From a checkpoint of a small sound classifier: 6900 steps, batches of 64.
Rows from block 4, named by matrix and row number. Each number is 500 + 40 x the weight over the matrix's rms, rounded and kept within 0 to 999. All counts start at 0. Numbers have three digits each.
# q: attention query (model.blocks.4.attn.q.weight, 384x384), inputs 192-239
q.120:450406487480580524513500460491509443505600490532516460550466522507561462517523498470530463466522471469514595550460524458493528480506506489565455
q.121:542485563476516463539549498487499533533530514542532474477539455566515514570505544465495514465470418524490457538545500454484497451476505506457522
q.122:455490500520532490446412466479466484549573458520570484518456486451516473499519572432567489559550551484504570441501464553489517526430496537498470
q.123:537506490469483544454481555426508503494425532457481526459549487457428472553451535446537496484563486459479531471508409527433516438396406424509540
q.124:492534453546510543506547531409495536498511489463452564522494504502528542513509557456538533563548505481509461424539491498526467506465519528481545
q.125:417511497516540577536490484493474492496483474519450421479547504537507517526513474532530463520460486559575511498483520456455515474517488464485549
q.126:456455533483479489531525454533556503510534486468468502471499482517521442430499485462526528435506479526529485527443520476538521575493487488598510
q.127:451463544545505512510504480538486483540525453455551496565493448432475583518560397605528509553470465571512503585473530449409527489519473486481512
q.128:574514463471449590533452585479388519498481571429405568422493469440471505598487468521463475463582495543494559534526416492410557418414522510466588
q.129:569506502463472449436534609356404449529513540488520562534464405499494508513470435471522522524538520469563540499454451548473508506466525517549523
q.130:424472508592527498459447477529544462489509445539494444516489592483501507429594508570469502528485547448501502496534507516461485525514433527515429
q.131:481513526481653529449505444495582574548455443564471497457436534520538494513480533510584553403482510512566526446460480520508439531534478481474411
q.132:547493483532517535447450558408479552481458504510450554497521481542539469450474593518500475568451519474560435518457502507519473537503506425544530
q.133:496502481567521447531439486488523486529475459578567479442450490470526495464467558481511512571453552398492529426463539526555497534520507466557471
q.134:509485486463547523512505556404487494477498474529481516525468509500568497412480507542449528524505540494491589486498497551497461542493496467484494
q.135:473497508577523506485524482485567427533457469527521512551473583514504511482538416528556589516470565432545556495546536457506519559550464446508465
q.136:476471505517528503519492486514471474501494562487484444529483583463458517448494572466422542508494577464527511485478543521571533567510485471549517
q.137:516465436419505484486508503464414459521475489434462524469530540523503476501492499474467491498512541577516482487533555495480490435495438450450545
q.138:545532501443516470507431513438459416445523524566520518430503477473525474457417471443501507496529477456535536513545447494468508531456469526526498
q.139:483462536489520570439481508491484530444565501420483499495518452489490524513431519472500480519492449500439458472500572494569544487514535477497448
q.140:515494572491485480536527623487454538504503518454563485512545391532483489522520509589443455515556470550545485558504495410481490437498436544450463
q.141:554494482483463486527441474456460542521454507452489446474544484515504505573516505546546495480503397618469463547425511481464540447460428488494521
q.142:491512489473506517452455504495522497535571461471487570597515522473456551441467472491490525486565531543465540475520496592538473562499495555548479
q.143:523467517564481504548541550471408493506560526466479473482533469481462513448527499512435494446540530557477470501543438431512484476479448487491513
q.144:440538509424445483493580483494477536478509502459433507483477458467505500533541465422500393592552440476490507581510456473428443426488505536462436
q.145:506508449481503543545432505522469451500407533547486435533459523468553546481425531445554502508507558454514524432530510525541452559521547528542495
q.146:514486533491459533492455465558470495406445496508550529534508466535476507498523425592509496537479521472540496570468452430465549473470397489395492
q.147:515536497478448530573515522489450534481573539511445505577528534533450410506469488529530473427465430494442505489488525441513407568515487493500495
q.148:503402463443529448532514520452526483467513490426444535575529470508461457490574576520544517515461491577478462498537427450472458467554461485511489
q.149:529531473537461597560448485485528472533499539530538422536434523505501478504465539503554492518478526458568482493452524519495429535466553480568552
q.150:458539487482502526459502505503517489572565493532500560438579503413536510514461469549465525539539533535540456413481566515559596471424562538522566
q.151:549481532464522453507542545466501576540480482523506490495499512464541479479477509501490551531458532452537505467553532551538529442482474553582543
q.152:486544544548563486511518432514536456523475525546488469597498488523505449490476512515530506480506464485535531494475514549438494527505480441508470
q.153:481505526461467504506437477476543399540529510514500437446506499466533535523430558499557419539552577496510503415559530515527475451452577517528472
q.154:454558408496524530539450438524564513549575489485482460451503579485509521497494489452546450525463546545469474444506605552536502502485594510565521
q.155:454544427514524538533428448504490586515556484517483458484479501447536532446489509491504587572480502461488461484495569450598462527512495517504523
q.156:458499481557478515451489482442594442514462513509549535543552509519458470546501441508518494453533460574508475509431515546424516433433475530483493
q.157:542410545472439427437454556491404450522556460454505536554454497543501522545494455488505484504493464580545486523438468472431526468550507549488484
q.158:455568467478567519552458466485598478505543474456452403463522449435488409501528519430529443544548547481465516571432521527480543552466520442510487
q.159:560504507524502557567547546499490550492474525530502510520531463528533503530417533538473511470472462530535497543487504425518490551447484454513470
q.160:458499502522448438525501519464498530534510508469563519553485488487463530495548489461485525563505505500514502481489537547489529551503486502516498
q.161:584558508494456487542538443562441478549488477491548523541509490551492498515507489530527480508552411558511476548536480529424444461517469509469514
q.162:485452452459521511514470509425541479567504597506460537499501490445505469413476602469560485553503546466537462379462533578638546501455607574543480
q.163:451452496425488525527514522538500476501487510492461478491470526503498492513446556506509541431495555556450519464563542456450536553582518481546467
q.164:446523485547526506502493539427534505588479478539476485488492559468522442488453524447550515455493636427534568439503506516557482497495538490505453
q.165:469515486490572477551474524421479492527512457549493562542537502547518467458518523477533491533481583458501503469461572522557502532542512532515447
q.166:442447438487474503508559508457564459503468539535456514496542531488511467516400571470481513489454532515487558463518533495525442515592567492542487
q.167:504506524532501544613561548472463517511451507524431527440448432507488471553541515466538544465482466562462527525528523482461574555560416473550439
q.168:541510554506472518476541485561560600464475552455525509511557495545519525523499470475530500474485414572504553569514499453407535469497484498436526
q.169:489543436550529485525569540536508532525501548473460450479468465525492472520525492459508495513474533478525520499466473467577452541591505472462490
q.170:544461547491474523404509500501522535508490463574523540554445532502517490539520464450483584487493495522507463558448427482488483489581456487530515
q.171:539538556478476555546528533508489501498484469578488489515490510461425457464553444522487517501527508541451545496504509465512481542497445434424437
q.172:533446555531446604489538555513563574429552595599476516484438507463509518509441549469483534458456476490560499487549476482445578484510471473501544
q.173:490484505494437485493512547548435455474496592448491531479518482546524498503534446525472481399476444597481542530503449476407558496530443489447482
q.174:473546497503503484464467508507514493506488541553539528509506446495537508501455478476498435419499543428501461483494531479496506510468567493487520
q.175:486517465518478483512384594566483444508467470518546501484443521428487545476535489520491457564539522499552468518502488523487489540485535546495519
q.176:511472515464553561526474508480529532547524523460462586500524485586481459480446512450485486506542497511511523484461498545557499474501437495485494
q.177:495467471479416446522495502584443481538500497446493523441486440527494493503530544469533463471460484566502457570451494447433552461457489511499516
q.178:564468497485498446507456565484479466578543532502468531540535439462501498583495531541507469424458470524553522457479517453485502479466543532519577
q.179:510492526484423539531521510488550409562540535544482506515491499504497491491529477449448540534475550538514496523537485468496506421497498513519544
q.180:534495589542503446451505512523523492502412492518523500536484405517466471581497410486505509527579454499483510530464523519514536490485506511512499
q.181:566431555483420506475520547540492482438434553485538565566530442513563512602488523492504539443515553572432431523479404471412551395504430486453513
q.182:523467546501425472440487574473498480490466506428501581424428494492456535570491468555475466492535467602563428580389437548428545452517454538406515
q.183:524532497434497476509504525490488480458493465524507493445591486542509499486523475493486531491520576525509437501490457567501475439431448556473553
q.184:468462542514390485455525489527504533496493502476591523528501469618460492547523473517456431457486429543461567536433430481438557422511511417489531
q.185:493492517535469519467546511515530488506472546526509514462497469515514522486481505498460560541449508507496478548500468477488546500503477482479537
q.186:465486546484523548496473524489569520515535533528501477604477514478511505434460458461504526483532441463525534521483469498568484551522511454516505
q.187:477470449418536479476442531471508450557593498525465415489509452465516453446486517473485526465484537391503530417509557501570451540468609513511470
q.188:449501546482468463515478479540425513477498514519483542516456462503496479524499453551511541483521389558483512531467461482451578487505486508449509
q.189:530543424494552521527539459520493537528511498489438520524556576481482513505504558489480527481512563418558488396534533510546442571514535471573522
q.190:479534449451593521454502582495429459550449495506473514436432499460466449366502547480459463547491586429506492452520602593500426552503547524530439
q.191:474512487546487473483413584571431496463439530470475463487450475439407543528550533527433431517518449533464545544501514460431611502520564524533472
q.192:471524535523600457525494557436539470515462514481584574451485537501507550398453507562474523552515540400517485435437604509523434532494562511590495
q.193:506468518512487519465503549528489482475483492512528506487468470530520459480528562534502480516492511509488492570479411487385507451464562481471491
q.194:449458570445488444462506504469512468517447495508539478438479445541467497485493500502541471577502509539547565510471468494461464447500470544500487
q.195:599499557589450529466514484541450503442430547494544540518511504506500493491494534540479452527502529550515502497512475547449491475521495496437502
q.196:517471545407476492446508487485508491496485503466471514516567429521502515473517504522466480495506469609484462614489489447386491395471526490458531
q.197:489436487498470445465452501429459481494501446527563531458531559495472545474510491518530519468564415529477541552504469448445518467559435525435501
q.198:514530520521489488406490502454534485481438476563574534469516533459458488436530501488442484540508524503445483570488476448469605529441453513514517
q.199:540467521444521493495519560453501409520485470479557496505488480482524505517510419516488489508516502511506549500457462435491570444558476545490449
q.200:518433501521515511476468538555459509487477514493452502542449529538508450544517581465512450467505445525504541482489574461486497494528526531503453
q.201:514523476483411565490489513468515463507516548446496491479494445508511470511472460574485493532545418506507520549491489572489475514452506508561519
q.202:488458542466467485475505432485472524473460530440538469418491554468455467548492514449485479473496471492514522543458418509445445423464496537497519
q.203:484484480470419535509501523477472520464492461464430529492443493568501521522508419519518462469557456558557514615454534489548601509486471486538523
q.204:504462515508519498502493461478555438512489560485550509479492518556449468505517521500526446468527516528468590473523520543488496543480516440499553
q.205:472494593518481475543458514524502485447476531520477503521517514465526522524506466471489507482530526549386460584490407527440499473489507480457482
q.206:504490529599510553513510488481487457508463518522539588532472561550528495479521558525553518526548483474554533493497436516487506471514538467507527
q.207:456513456509542525494516483442525498487528450515515499495532491503495507480525447518468515455495427576526471537474531485543570423454490513551503
q.208:523474544505531519441569531494494508487449466566499473479527517484521518539466520580515507431471510554490488499516456491481536451498446464473485
q.209:470425528498432525496518472580538612507516473528567498585546493474450458516480558537512557514435531523485487544507481536494501446494397509478502
q.210:514505417480537526512507441421573422493504478579460489465460578516468490422485554469523454516497583382494504421530588544514480521488583483540568
q.211:514477516536568461510434544486448459491472547453495561571481549558494537501527484522471517517530547476449570443547549495487487624469508482516429
q.212:495539456498527531441528561480528436508472536584487493502540476423468510548517645433516507478512531487525508510572536515493505508465518472501559
q.213:534564447547512511420555430449521573458489491526539479449477504474535499472385599415474433517519482450494472546455549487547542513416562528597541
q.214:501473522436505473459476451571508508475534490507503520492490560517483495510539515563491516466473451491473453535491458438449478447534535463492575
q.215:463525476543527494545484566516456520534540548530537500465493557524531533513471471490477519542469494491485456495480515514447558416492575532557587
q.216:487497528474478464575455506495497539552404553477465508518461463539533436490565446588487498497596549529514533461470539479464450494515477473537491
q.217:490538474462474488573398530493390496506550454494506557563444487497526496538537428480509510464543556525485478444395483474516430534542514528466433
q.218:451515584528511496517520483523503544504570520531591504476505530482475543568507434557497509461443433592493479519465439486423446452514433504452495
q.219:499485528475502529549519505540479510512449560529484504550527533443491479495434519452471509507546566462482542473494584542458414501535514452559471
q.220:514532555472518494584423483470519505492484577452456499499459533505465491454517502486476437532531521454502511457540524507496451539462512511564479
q.221:502532595502417446521494502480445492473478484470532605510544519544509564554594456555454491492507457622513501505416433497432534483433500552530500
q.222:547540453551457559438554499486515519528547477585483487406543520449507503479466623466529495525474622418499491504457541588563533515471562490509581
q.223:455473500469470419552445475460510456436442550471501474462445434556468440517467471552454518511544538463501486434517560546486538486557552511518453
q.224:562420462544467461557479556483471534556448500489556489546460466522483464475495501534431521541480491484509639460514524505517487578456556533564457
q.225:468607480397565489422523548502486556449576512497468526458518548485457549523472496513523476510471429510517451522472495488495479448483553503541533
q.226:492509528532513517516457518556502479522489495467554458510451417578420440474512507554456508512531517477488529513496483546545460495574459531535465
q.227:500463466493532490564436491502569494426438489504462560512540492487477457433462479503561543548483482479497473479493514566452490520496559573506448
q.228:498562548484433514490516469474477595389482471490521472522506519564531529526512506489493538539474490592549514526503513519429514473513413485513513
q.229:545494466532461486486512449517547445494492461446511515444561474497516497469537463492491455529489486548519507582471506494507519507512511484486474
q.230:440548494511480498535512530474523494507530513625544457510544443485443499498436537465478481504550551532525505517544479531455537521521498470507517
q.231:473487483522508499496483560522442475524493488505526507517427519509488483533546492551489490512492571478539516493525459511440460510512502490481441
q.232:527529477551510546522560441465587547523514444518465499411517520535522467436463493425495500526465480444522450424513506463553513565559537521534538
q.233:471461562537500528500535533557552512521399487521472534512533507535444531534443516516502494487468578526571452543527534488533521511513445446427492
q.234:509503496445530537488515467506472543477588502581447517447516403492525558525417568467537498535492497504477514504490578519551508515426482470545546
q.235:500482535455500487541524495455495571501466518479402467481534491483556534533505475516556449539445462441513504541461465436551547498475460513506534
q.236:494570508440485526546493522478526520542486465510447569520511482485499514510501565525549505494484488516478494457550534443516520520456457545503500
q.237:527483511464556429467508550585497412564448485478522513454526571562517515472509538462490467557511532495567536509531461484429440540566491516532472
q.238:549536475512497524417441510497511434509513498480429531523471442462579470579417477458468467474580425497508447501488459455586530516436607577553523
q.239:560559490497548506560486580420485479516515530516480531536469495447525501436455562508548455498496540523466561472541556519529481504470553529473501
q.240:532464451592528430432510502495479475458414487487473446496448501525532479504458495559444542478491598490525514499515539531448518568502541464548509
q.241:516553522553441463456437523499524539516476596483469455536512504447399451460532520435454424505483508463530472415474526445499456469510557471486514
q.242:502485569470488492465493510490489445522433539490497446523444537533482535471564481531536464540494531525533529503524475486497480575470482498481377
q.243:483496478514538538503543463498474499469494481481564479573476477473566465574572504507489472496487489520488500585506456528576576505446513456421500
q.244:527496459524521517460482529449440468471508587486471548424529553515493480533493457411525489523482498596509453505512499511496511397450521426478434
q.245:521499478503510533476479456540558526477484538439607500495476531486517606530523491484534522498503462484471510510478539545500515480526451460435472
q.246:561502522564470510517450620486513503453413528528532535461482469464478507456525451474535505524574475528464523490505521497482534483402531436461482
q.247:469545485469512488466485507519492562479544533561468509493469459565501488559533553526521466466463510565483488481500464465500474482501469541479554
q.248:481477545499444433543504511547483490514517601510513551466529503509561508448551439512505450557556526496445481587559449488537518473500553467422520
q.249:474495428486485488439516511488490502461505451523528423548475555500512539502489461572463540443503515485558477503522485440523558502568508486516451
q.250:463461474440574536449533458554523481497527403497527533534508528485488514512615507514433507540527519462485562455472461475450503516502522541489508
q.251:487489496527484535528433492514428525565468544498530596511467501497469471498523482507497468530552533498489439439525477530534481495530547508451498
q.252:541496506483516585474508502526557605505520471494517482518477424467451448535493482420470469466482528487495427482544474417544489464503506523501500
q.253:544512537453453528517495506548448461475526560414523575459568519512482551505514472523551467551479441547538475455516472479499499483476495479446497
q.254:535551505501557510508468526582517503437610511452569538497519538454488497541508478519532532485460461552464482496497449479455498529479557453482439
q.255:441446470512553543428496504488470454449512453487525466505466542515530444440511531476487479498457564481514558499546495520557544548509438507515495
q.256:452523468476501564509471521476536580458570453519471453459574450453521475519431530561490435498507511480460538495481487492488525495453579493480591
q.257:551569510535489514469480448536519522520559483531485486519500514480512500528526556463528472525570454453509438524490504514475512501472574526474508
q.258:498513453532462485516424528479552481510451518491499569492491542480589460533453510491501545503465500458533468502484554562543516582468496546510526
q.259:531506490478510472472508536487525477439419544502520541508538485498509496539485468508501562459529448472513506558513442483495483544518426439469530
q.260:429513487517580496520442479432528470542500490488592556448549516468476461479506473474501538540469514494453558468502527495479450555476497487536495
q.261:459510549516553478506483580454458455522433422504501503567461549461493482509524521559564595480496585447492509494504538540525489504585446408576504
q.262:548481550530456512480488446543491506398548485510527441456568507513481474554537526500571495496518502500462455515501454508523441445482521514475548
q.263:504550551497510498469574444501474547452527481489500458447493503494538478478535515545550482516534433572499514596524519495425493488481465507508533
q.264:423444512510518509446510413538540504483510438543475397488546584503504544512524586467509483543491496478490454528504534464524471471523486538502494
q.265:554465506500490512452516547552534506474476482461514495480503445598591481538510495542500451458559504518504488492454507537454474473455456529457455
q.266:487549465497557491482536517508515467579488441501516483472496568417508424537444508482532467489429566492513509419495528498468468489537465473537496
q.267:496458511554471502523477513523495522509518563470479548446475492541501509524561468465508465501507472498497448525525466411457515536499539478462561
q.268:550461508518479509472460446494501531436470526502457535425548485494561553559489553498478528480495480479532466511482434487471493494509551544490515
q.269:555518444483458501488487525463442442521424520501504533518514523471530486518485523527477540454516442542556531580502448517424499511463458536478455
q.270:497491503508547439495561491517529449521452487475549481482413532496451438481468473564474429498455522478529526507486512516508499463559489500509510
q.271:506464505470509490432452555480485465526493503524425546515540479498450557457535483500543568518458490486484508519476510469527588503534473546508558
q.272:480482496432489595476540469498481443507485571505504481510558540543480486461481534489495538471545495486548501508484506529504519459468474528474523
q.273:557454471515456541464548505560570514480485524401513512450484477543470483549517446522494478530547460477519492561440430466450558494424426544508476
q.274:494528481516544461467547479473539465511470504487461440527500504485476454462428575530487454508415527473508495537517548556564439513546531513489461
q.275:541516501469393431486510559589513473489467500443454535480539446476476459524490443521503502465511466608550536502455427421447545508466548543475568
q.276:467502486493519552592500448526552505486513413524503443529484612475525488420458479506486556457473506462510549498536578487555419540558526513544451
q.277:525516480501491505531552511517475499522507518427462538515506433437487467507478522509481431485499460516466506467490541552472543524499460503537502
q.278:489593445438459435447460525467522478510610466509526461408529436421532502574571535481544425495541495509519487491497577471498488549481561522527520
q.279:496467526460449546474516499436510526524437478496514570480520522516489570605518489474507462483463448522542471517433419496499524451455493504461450
q.280:441397505487455491513551492451503583497442494545531635526513527558520481488487507546511547465523511475535499447529514503464478463496486494513499
q.281:525469504460485482490533493538492544502499539491488524560499517531483550487507501517494498464577454527494465484421503496496533491537558494510465
q.282:484433567475537441502523492567445517560422481472482502514511499546496530524505498610514507508533480548504513442449426483446484487511553444470466
q.283:551511516506516488479561474492459492496523469535536542484482455506491541521516526483514461581525475513462527501488537553489535488506454451456554
q.284:480448600509569567485563573501550457428514511539506474564519540455532475438466463443505511617449490427502449456507558518541522634511471509505508
q.285:493516545497488524503559527427453543485542523535515566474601510571462537569524468488547481494518482548473525472426536469507552526430469543475523
q.286:551463534415451531514487503501487489462480483515461601460496505540454549521540471500502496465511511474471559507472393518494509478551490486486458
q.287:474516435534532518486533492485541474524556499467433448467466537403492464496507505537522495540494497472546447511535557480497511484512516525518513
q.288:480591522498509525416488458489397506475523503521524493499574467491426499516464552501473470448447521465513505489472494513477461449557535506511526
q.289:416531544494520510494521508480537476501509454542522480463559500466480469437500479503497453506545586429459532512502556546471517520473465515531519
q.290:495502531502434499418457506535503510506480570413501451521490498450554557508462472475497501520458443539534463547513446505511492546439526517490500
q.291:485479552548482441477417581468454452425451433422515482509465500506529496546520415540512481460513412570485424595533405449435540506538493544505475
q.292:459517441497522479519473496431473491583531459561467508510542546522461506473424563457528464490558561460529507423487499530531487481484519488548505
q.293:444500490525445514558460459469503507438509529506489469474503551532526544526555448526428520524485503499545517539538488541595420486413598519530533
q.294:541514455547511520488502457510443533504480511469471474474534470546481509483532447508472483504497444513521426470490546449516486450513521500517509
q.295:532478512510512445529431494479499477440511560408485533517544532454497447534569431530545518469522475531453457451513469511539526466557531435485452
q.296:547501479535512476500465466438449465481534508500457580480576475496495492471575467498407588506502487565543473464463482459507463540478550513487533
q.297:508541517492513516454494496476415489517475452576546555467477557496489452498458499535464495520485524472568507549584413528561457535496504531515524
q.298:487451478584549553557555505491453404554456471537514517519478456528476464496447549526550528479455553506584566516457460497512517493480480521520526
q.299:472488488605556514510528524486547502423468478486524474421442530461450476428496519492503484472539531432496478385424539484552516515535482545513505
q.300:539569516461501458495490476505441492497466435527496501459516478539499522443460473585460461503483477472462479551450496488465517398457543544521456
q.301:483518513465453492440482538436480436520489428543500580481481571562477482525527539456496509512516553543561470480482514516508483504384477522500512
q.302:491487464449481476502481521517458499470579526470353415511465499469580523469558405505525427515497387436469529536489466478464505525528485472419544
q.303:534433535481490474475519472497469556518512511435477494595478500482500447515538469535463512526529502552471502513549508460440530518601532534446540
q.304:489535494433520507487527490521432527441541460470475525511442477539516481526453518456492489462542577512476457491473478450508518462444454502482458
q.305:541431519496486506451470518496457529489531436462494446549493491510512450486522457527517516491483495488456524519416513468469520474525490502512480
q.306:510493481526559489518505560480529546493435523543485543478484500496490518469529503506507464550564508524539476441474463554513449595494510560479517
q.307:514570538529566546468470483548538461460545518498517503491460471611508487523547489454474560515485463484506501514492492426458478497461493507480450
q.308:473504499536522543479459479534496496535467540517496539528535490462437536477443518481512445511496477435527464491546491466507430510535452487492525
q.309:504562570510414512467427559551466454454489522521500463475537454526533550508552440537483437586548462591541461504460523500450478487496527591505529
q.310:467504451472528493544472495535524548549446481566515465507545512446473494552457554471520478479459590498481517448493464499564508525514468492410485
q.311:519476495455493543486530524512461522527466532479457540440466474566465501503459477482566513487523587513447497482534494504440463513468465527506504
q.312:547469478518497516457469502439495532478502544504470501503501485513453449522436476449523494456532515562508568483512512494470514571481513541520466
q.313:496531475442516504527519484510545490543555540469509510483459479479538513507488452469488463468540536500424537417571522546531481429497442517494508
q.314:489444517453528458524463443529454526449499559461493472569552469465562547540521503514489487548495512519521443488474523539493443496505529531502512
q.315:521498522529465424525517470511468551434505488442458463475474491547512549468461496443486492502399425541505486485512482583496425570545521543483502
q.316:511511528538406510522466500478491530431401558461449541476452531433446516418484449477551509503521537484409532422500482563523482512515501536508486
q.317:513458518563476440570490484478456426486470518419524506547475490458476549482505454511405491490546482587483527498440526521473511479513524516473452
q.318:580491546554473516494460512453462543534460494449493534436551490494484504531450473539483420538586522544412529543447549536542548432446464473481476
q.319:512439470458515527508495496532539515510533547482550456473476550487494433503503512519461536441419449541482475590449505464524541486500443504518511
q.320:476467528547522508473489493524484490478482448530532542524467537559454491520356470487532547517486579460497544468534498548532547504534472406564467
q.321:435453482469556559494481485478599462472448451598508463501484497565503482472425520462544573497447590497549518467516522432495482570561454515561443
q.322:433455515513490423477466504483512487513500527501500466477406426470476461541531504467467424450448502515499487490507526581577525492501490555533505
q.323:513469526513440511527477507458452541457475508504516584517474532529535518543462455505485552456561433490516510505468453485534485443488541538472552
q.324:499472472544552501541428580483534491489527494505441506460471534482503480483470580510500461566518494459549567512560537532610501581523473542492490
q.325:513459503526474492502527490549440502524498491500511520500550543508443514532511519509512492492464492515482495559504450432512567484494436450503512
q.326:568473398576463523478488503469512520465482575472513515483530415513508575595432490490539455547510488549500412479513504516537548445499514538463601
q.327:490521500503500509511517506427522528557479513485530502485467540500425508480581507492465583520477501524481526501523501488491427537452507471490535
q.328:475518520459534535514480477474481474547511488512485396501528512499485443482422464479519410567457506518545545468536504523559509550500494534523450
q.329:486556465528558567455503478480533569496567419508473413426490554376535455438486505470479477520474448392541518537554606535525473570441509537601481
q.330:505554559503474559509505468520548538495587438512514408493504542447481435530446474447530440471482477496463493530541489569547497474573420513503467
q.331:409420597441474536542447501490570434520486495552483489487508480554515454553500503467516508462452523511559528486520522502501467472587461508505443
q.332:486487502487544489515477536517572466567496482522487397516509507454474522514523472449538434508486484443493489502548483520571482491505454566573459
q.333:492491530494581518558527448528545446505474464536528544515529522495457406543450524506559493525514476504457517469440489566513492584529479504552486
q.334:506516528508486539486490538533468524511431535508481562524509541510486514448568551514499532482532544540502474505481445514466456462504449492486554
q.335:471461473448525545521463534534477445504431467492474488471470521489564522483518531470425497502489478462558464481446523514511486518483404413526499
q.336:519471465524507473510589561561533499502490523550510464473591561471552519515508494449465546521454461518557489521538550448504488557569469481552485
q.337:509512510521412466416472477483502453496532499501511479462432543462484548505538536484526505519476498462399548517519568485467512459572496552555507
q.338:513514492536463555577539503541516558491499566477518540505469484519500504528592499489513496527488439510524542491557504461483469452518518472395513
q.339:550465479583402495500543541497494531453512540490472484474559450520502548506485480489461509476496481492495468451536513458487530544549482496489513
q.340:500474540471493528550526540381514493477496551537452477462485465536526508460505512496534515542502593500540506520468593459576527561536472542601503
q.341:485454506455461468463483452489466533420461538457475584515448435513488505456529442538520501541498470520517460544612465523401505497462525426500522
q.342:497477495483516534535495458565574465512498566425477524450504500481494424525510544459528500504401543532548491511524544485525479506507518489447509
q.343:437472445490446489420522489466560519491501539481501503510515496493530550511487549471495526560444503558500468529498463505449541481429457430500544
q.344:464447514481537490462431487472470498530503537482518432506488509418494534438463538557536518502495463506457523495439498562550545519471529541559586
q.345:458532456504524496482419463543501491505553541483435484446505545510486471470566493529423425482533461548507501544554510527480501521479522535476466
q.346:442497505451564469507424500501456457482489556506540431531422516508499479485531475550472466487517437542497516493492452543492489489493602433408456
q.347:492451478524493521516526476451518509471526576509499535505445485588501458543489507442493568416521434516542439603487484454490536533508484474455476
q.348:463420530463498475473502484463448485561474420464544531437506463434495505533534472489551516477591479432423545569460403472530545451469512477482469
q.349:466505461485500508483512526484464461541518546508497512471535479505519475480560557514476496420569527499512521537461565515535463528497529541496543
q.350:470469497461506481498458478518415503455485564472591504493500490490482517454491467559507488462475586491522503583545470556518485526518521463445485
q.351:493524521503517537537463499489394502549500520481608499479466589434460534457469478518428473530495483442465551502457477535518471466522484561490493
q.352:436452496499494509482536507449500487483516530482486537512480473507531478577507491483530500522516451488546524472541546451485498422444556534488488
q.353:485446509443506553523521528543394512564450440532536541535484547534423463465493440483458554454562457477539526541535438484454442513497431497534470
q.354:577503523461490503489597517484516531493525457472448464480518451559507524433456546468468488522451469492461457472502483528424526455499540459479595
q.355:521518546495427484469513535484465520540506512425466559510592393595458533517500482449520570427528445559525502592472439432452535436471517502416525
q.356:560457501505554491573489584453433492523492476466485437473565500501498521458564467519471500534463532493598543587543557525490515495480514437429461
q.357:566522553480479474454468582471519439461504487507384549443526497484553502545529421527484464488517457554516416510466545482478483491441534503472541
q.358:580487533474507498489524514500463461536527564473472490497497481514488455518468522518442474549482473524473420494565583488506495516484433493470538
q.359:524401506541505458509463528440468450474474589438463548517525530504579588545519509500524517442499503565451491507486546472513463505507536446506478
q.360:588476532532486455491505475493477501519458539462451490483451489511480492590521421466526540419495405544501474503535420373524489461490524485469453
q.361:503481511500452482542586504522398490501416542474503517459480458546502536507586489491540467402559461564483505539486439446464424466403473495530449
q.362:507429517535556479503409453507535435470520455549526496526497477497495500493521483494500513551556511520446455444476420486525516541513492493550499
q.363:392461423498536469503483543520576477501501491552551479451470615444498537440493500481530448552412585482451530497506527525481520542517492531574523
q.364:471471556544549468473432475540494410565490482583556482570488525472510465508569456527532594507472551470491474513452561489545533499439519459493504
q.365:521534485531505492456522546476528566464513483492515551476548433463439464563469564529524476453467493535524494580528457441478539486494513497535529
q.366:428534498535521515548535453499561539472508506480472512483528507451454462504531479517482551514494499462458472495513512516567440506563494530476457
q.367:516441641454511520504480476519456516516505544486478564573433444549490543406490497542479514477553568461520519534505499448521498496434456451456511
q.368:456481506424489502517494471516518487520495498541528451478475467512502501471492528502541456497442532463508521498505469556569453498544484490498491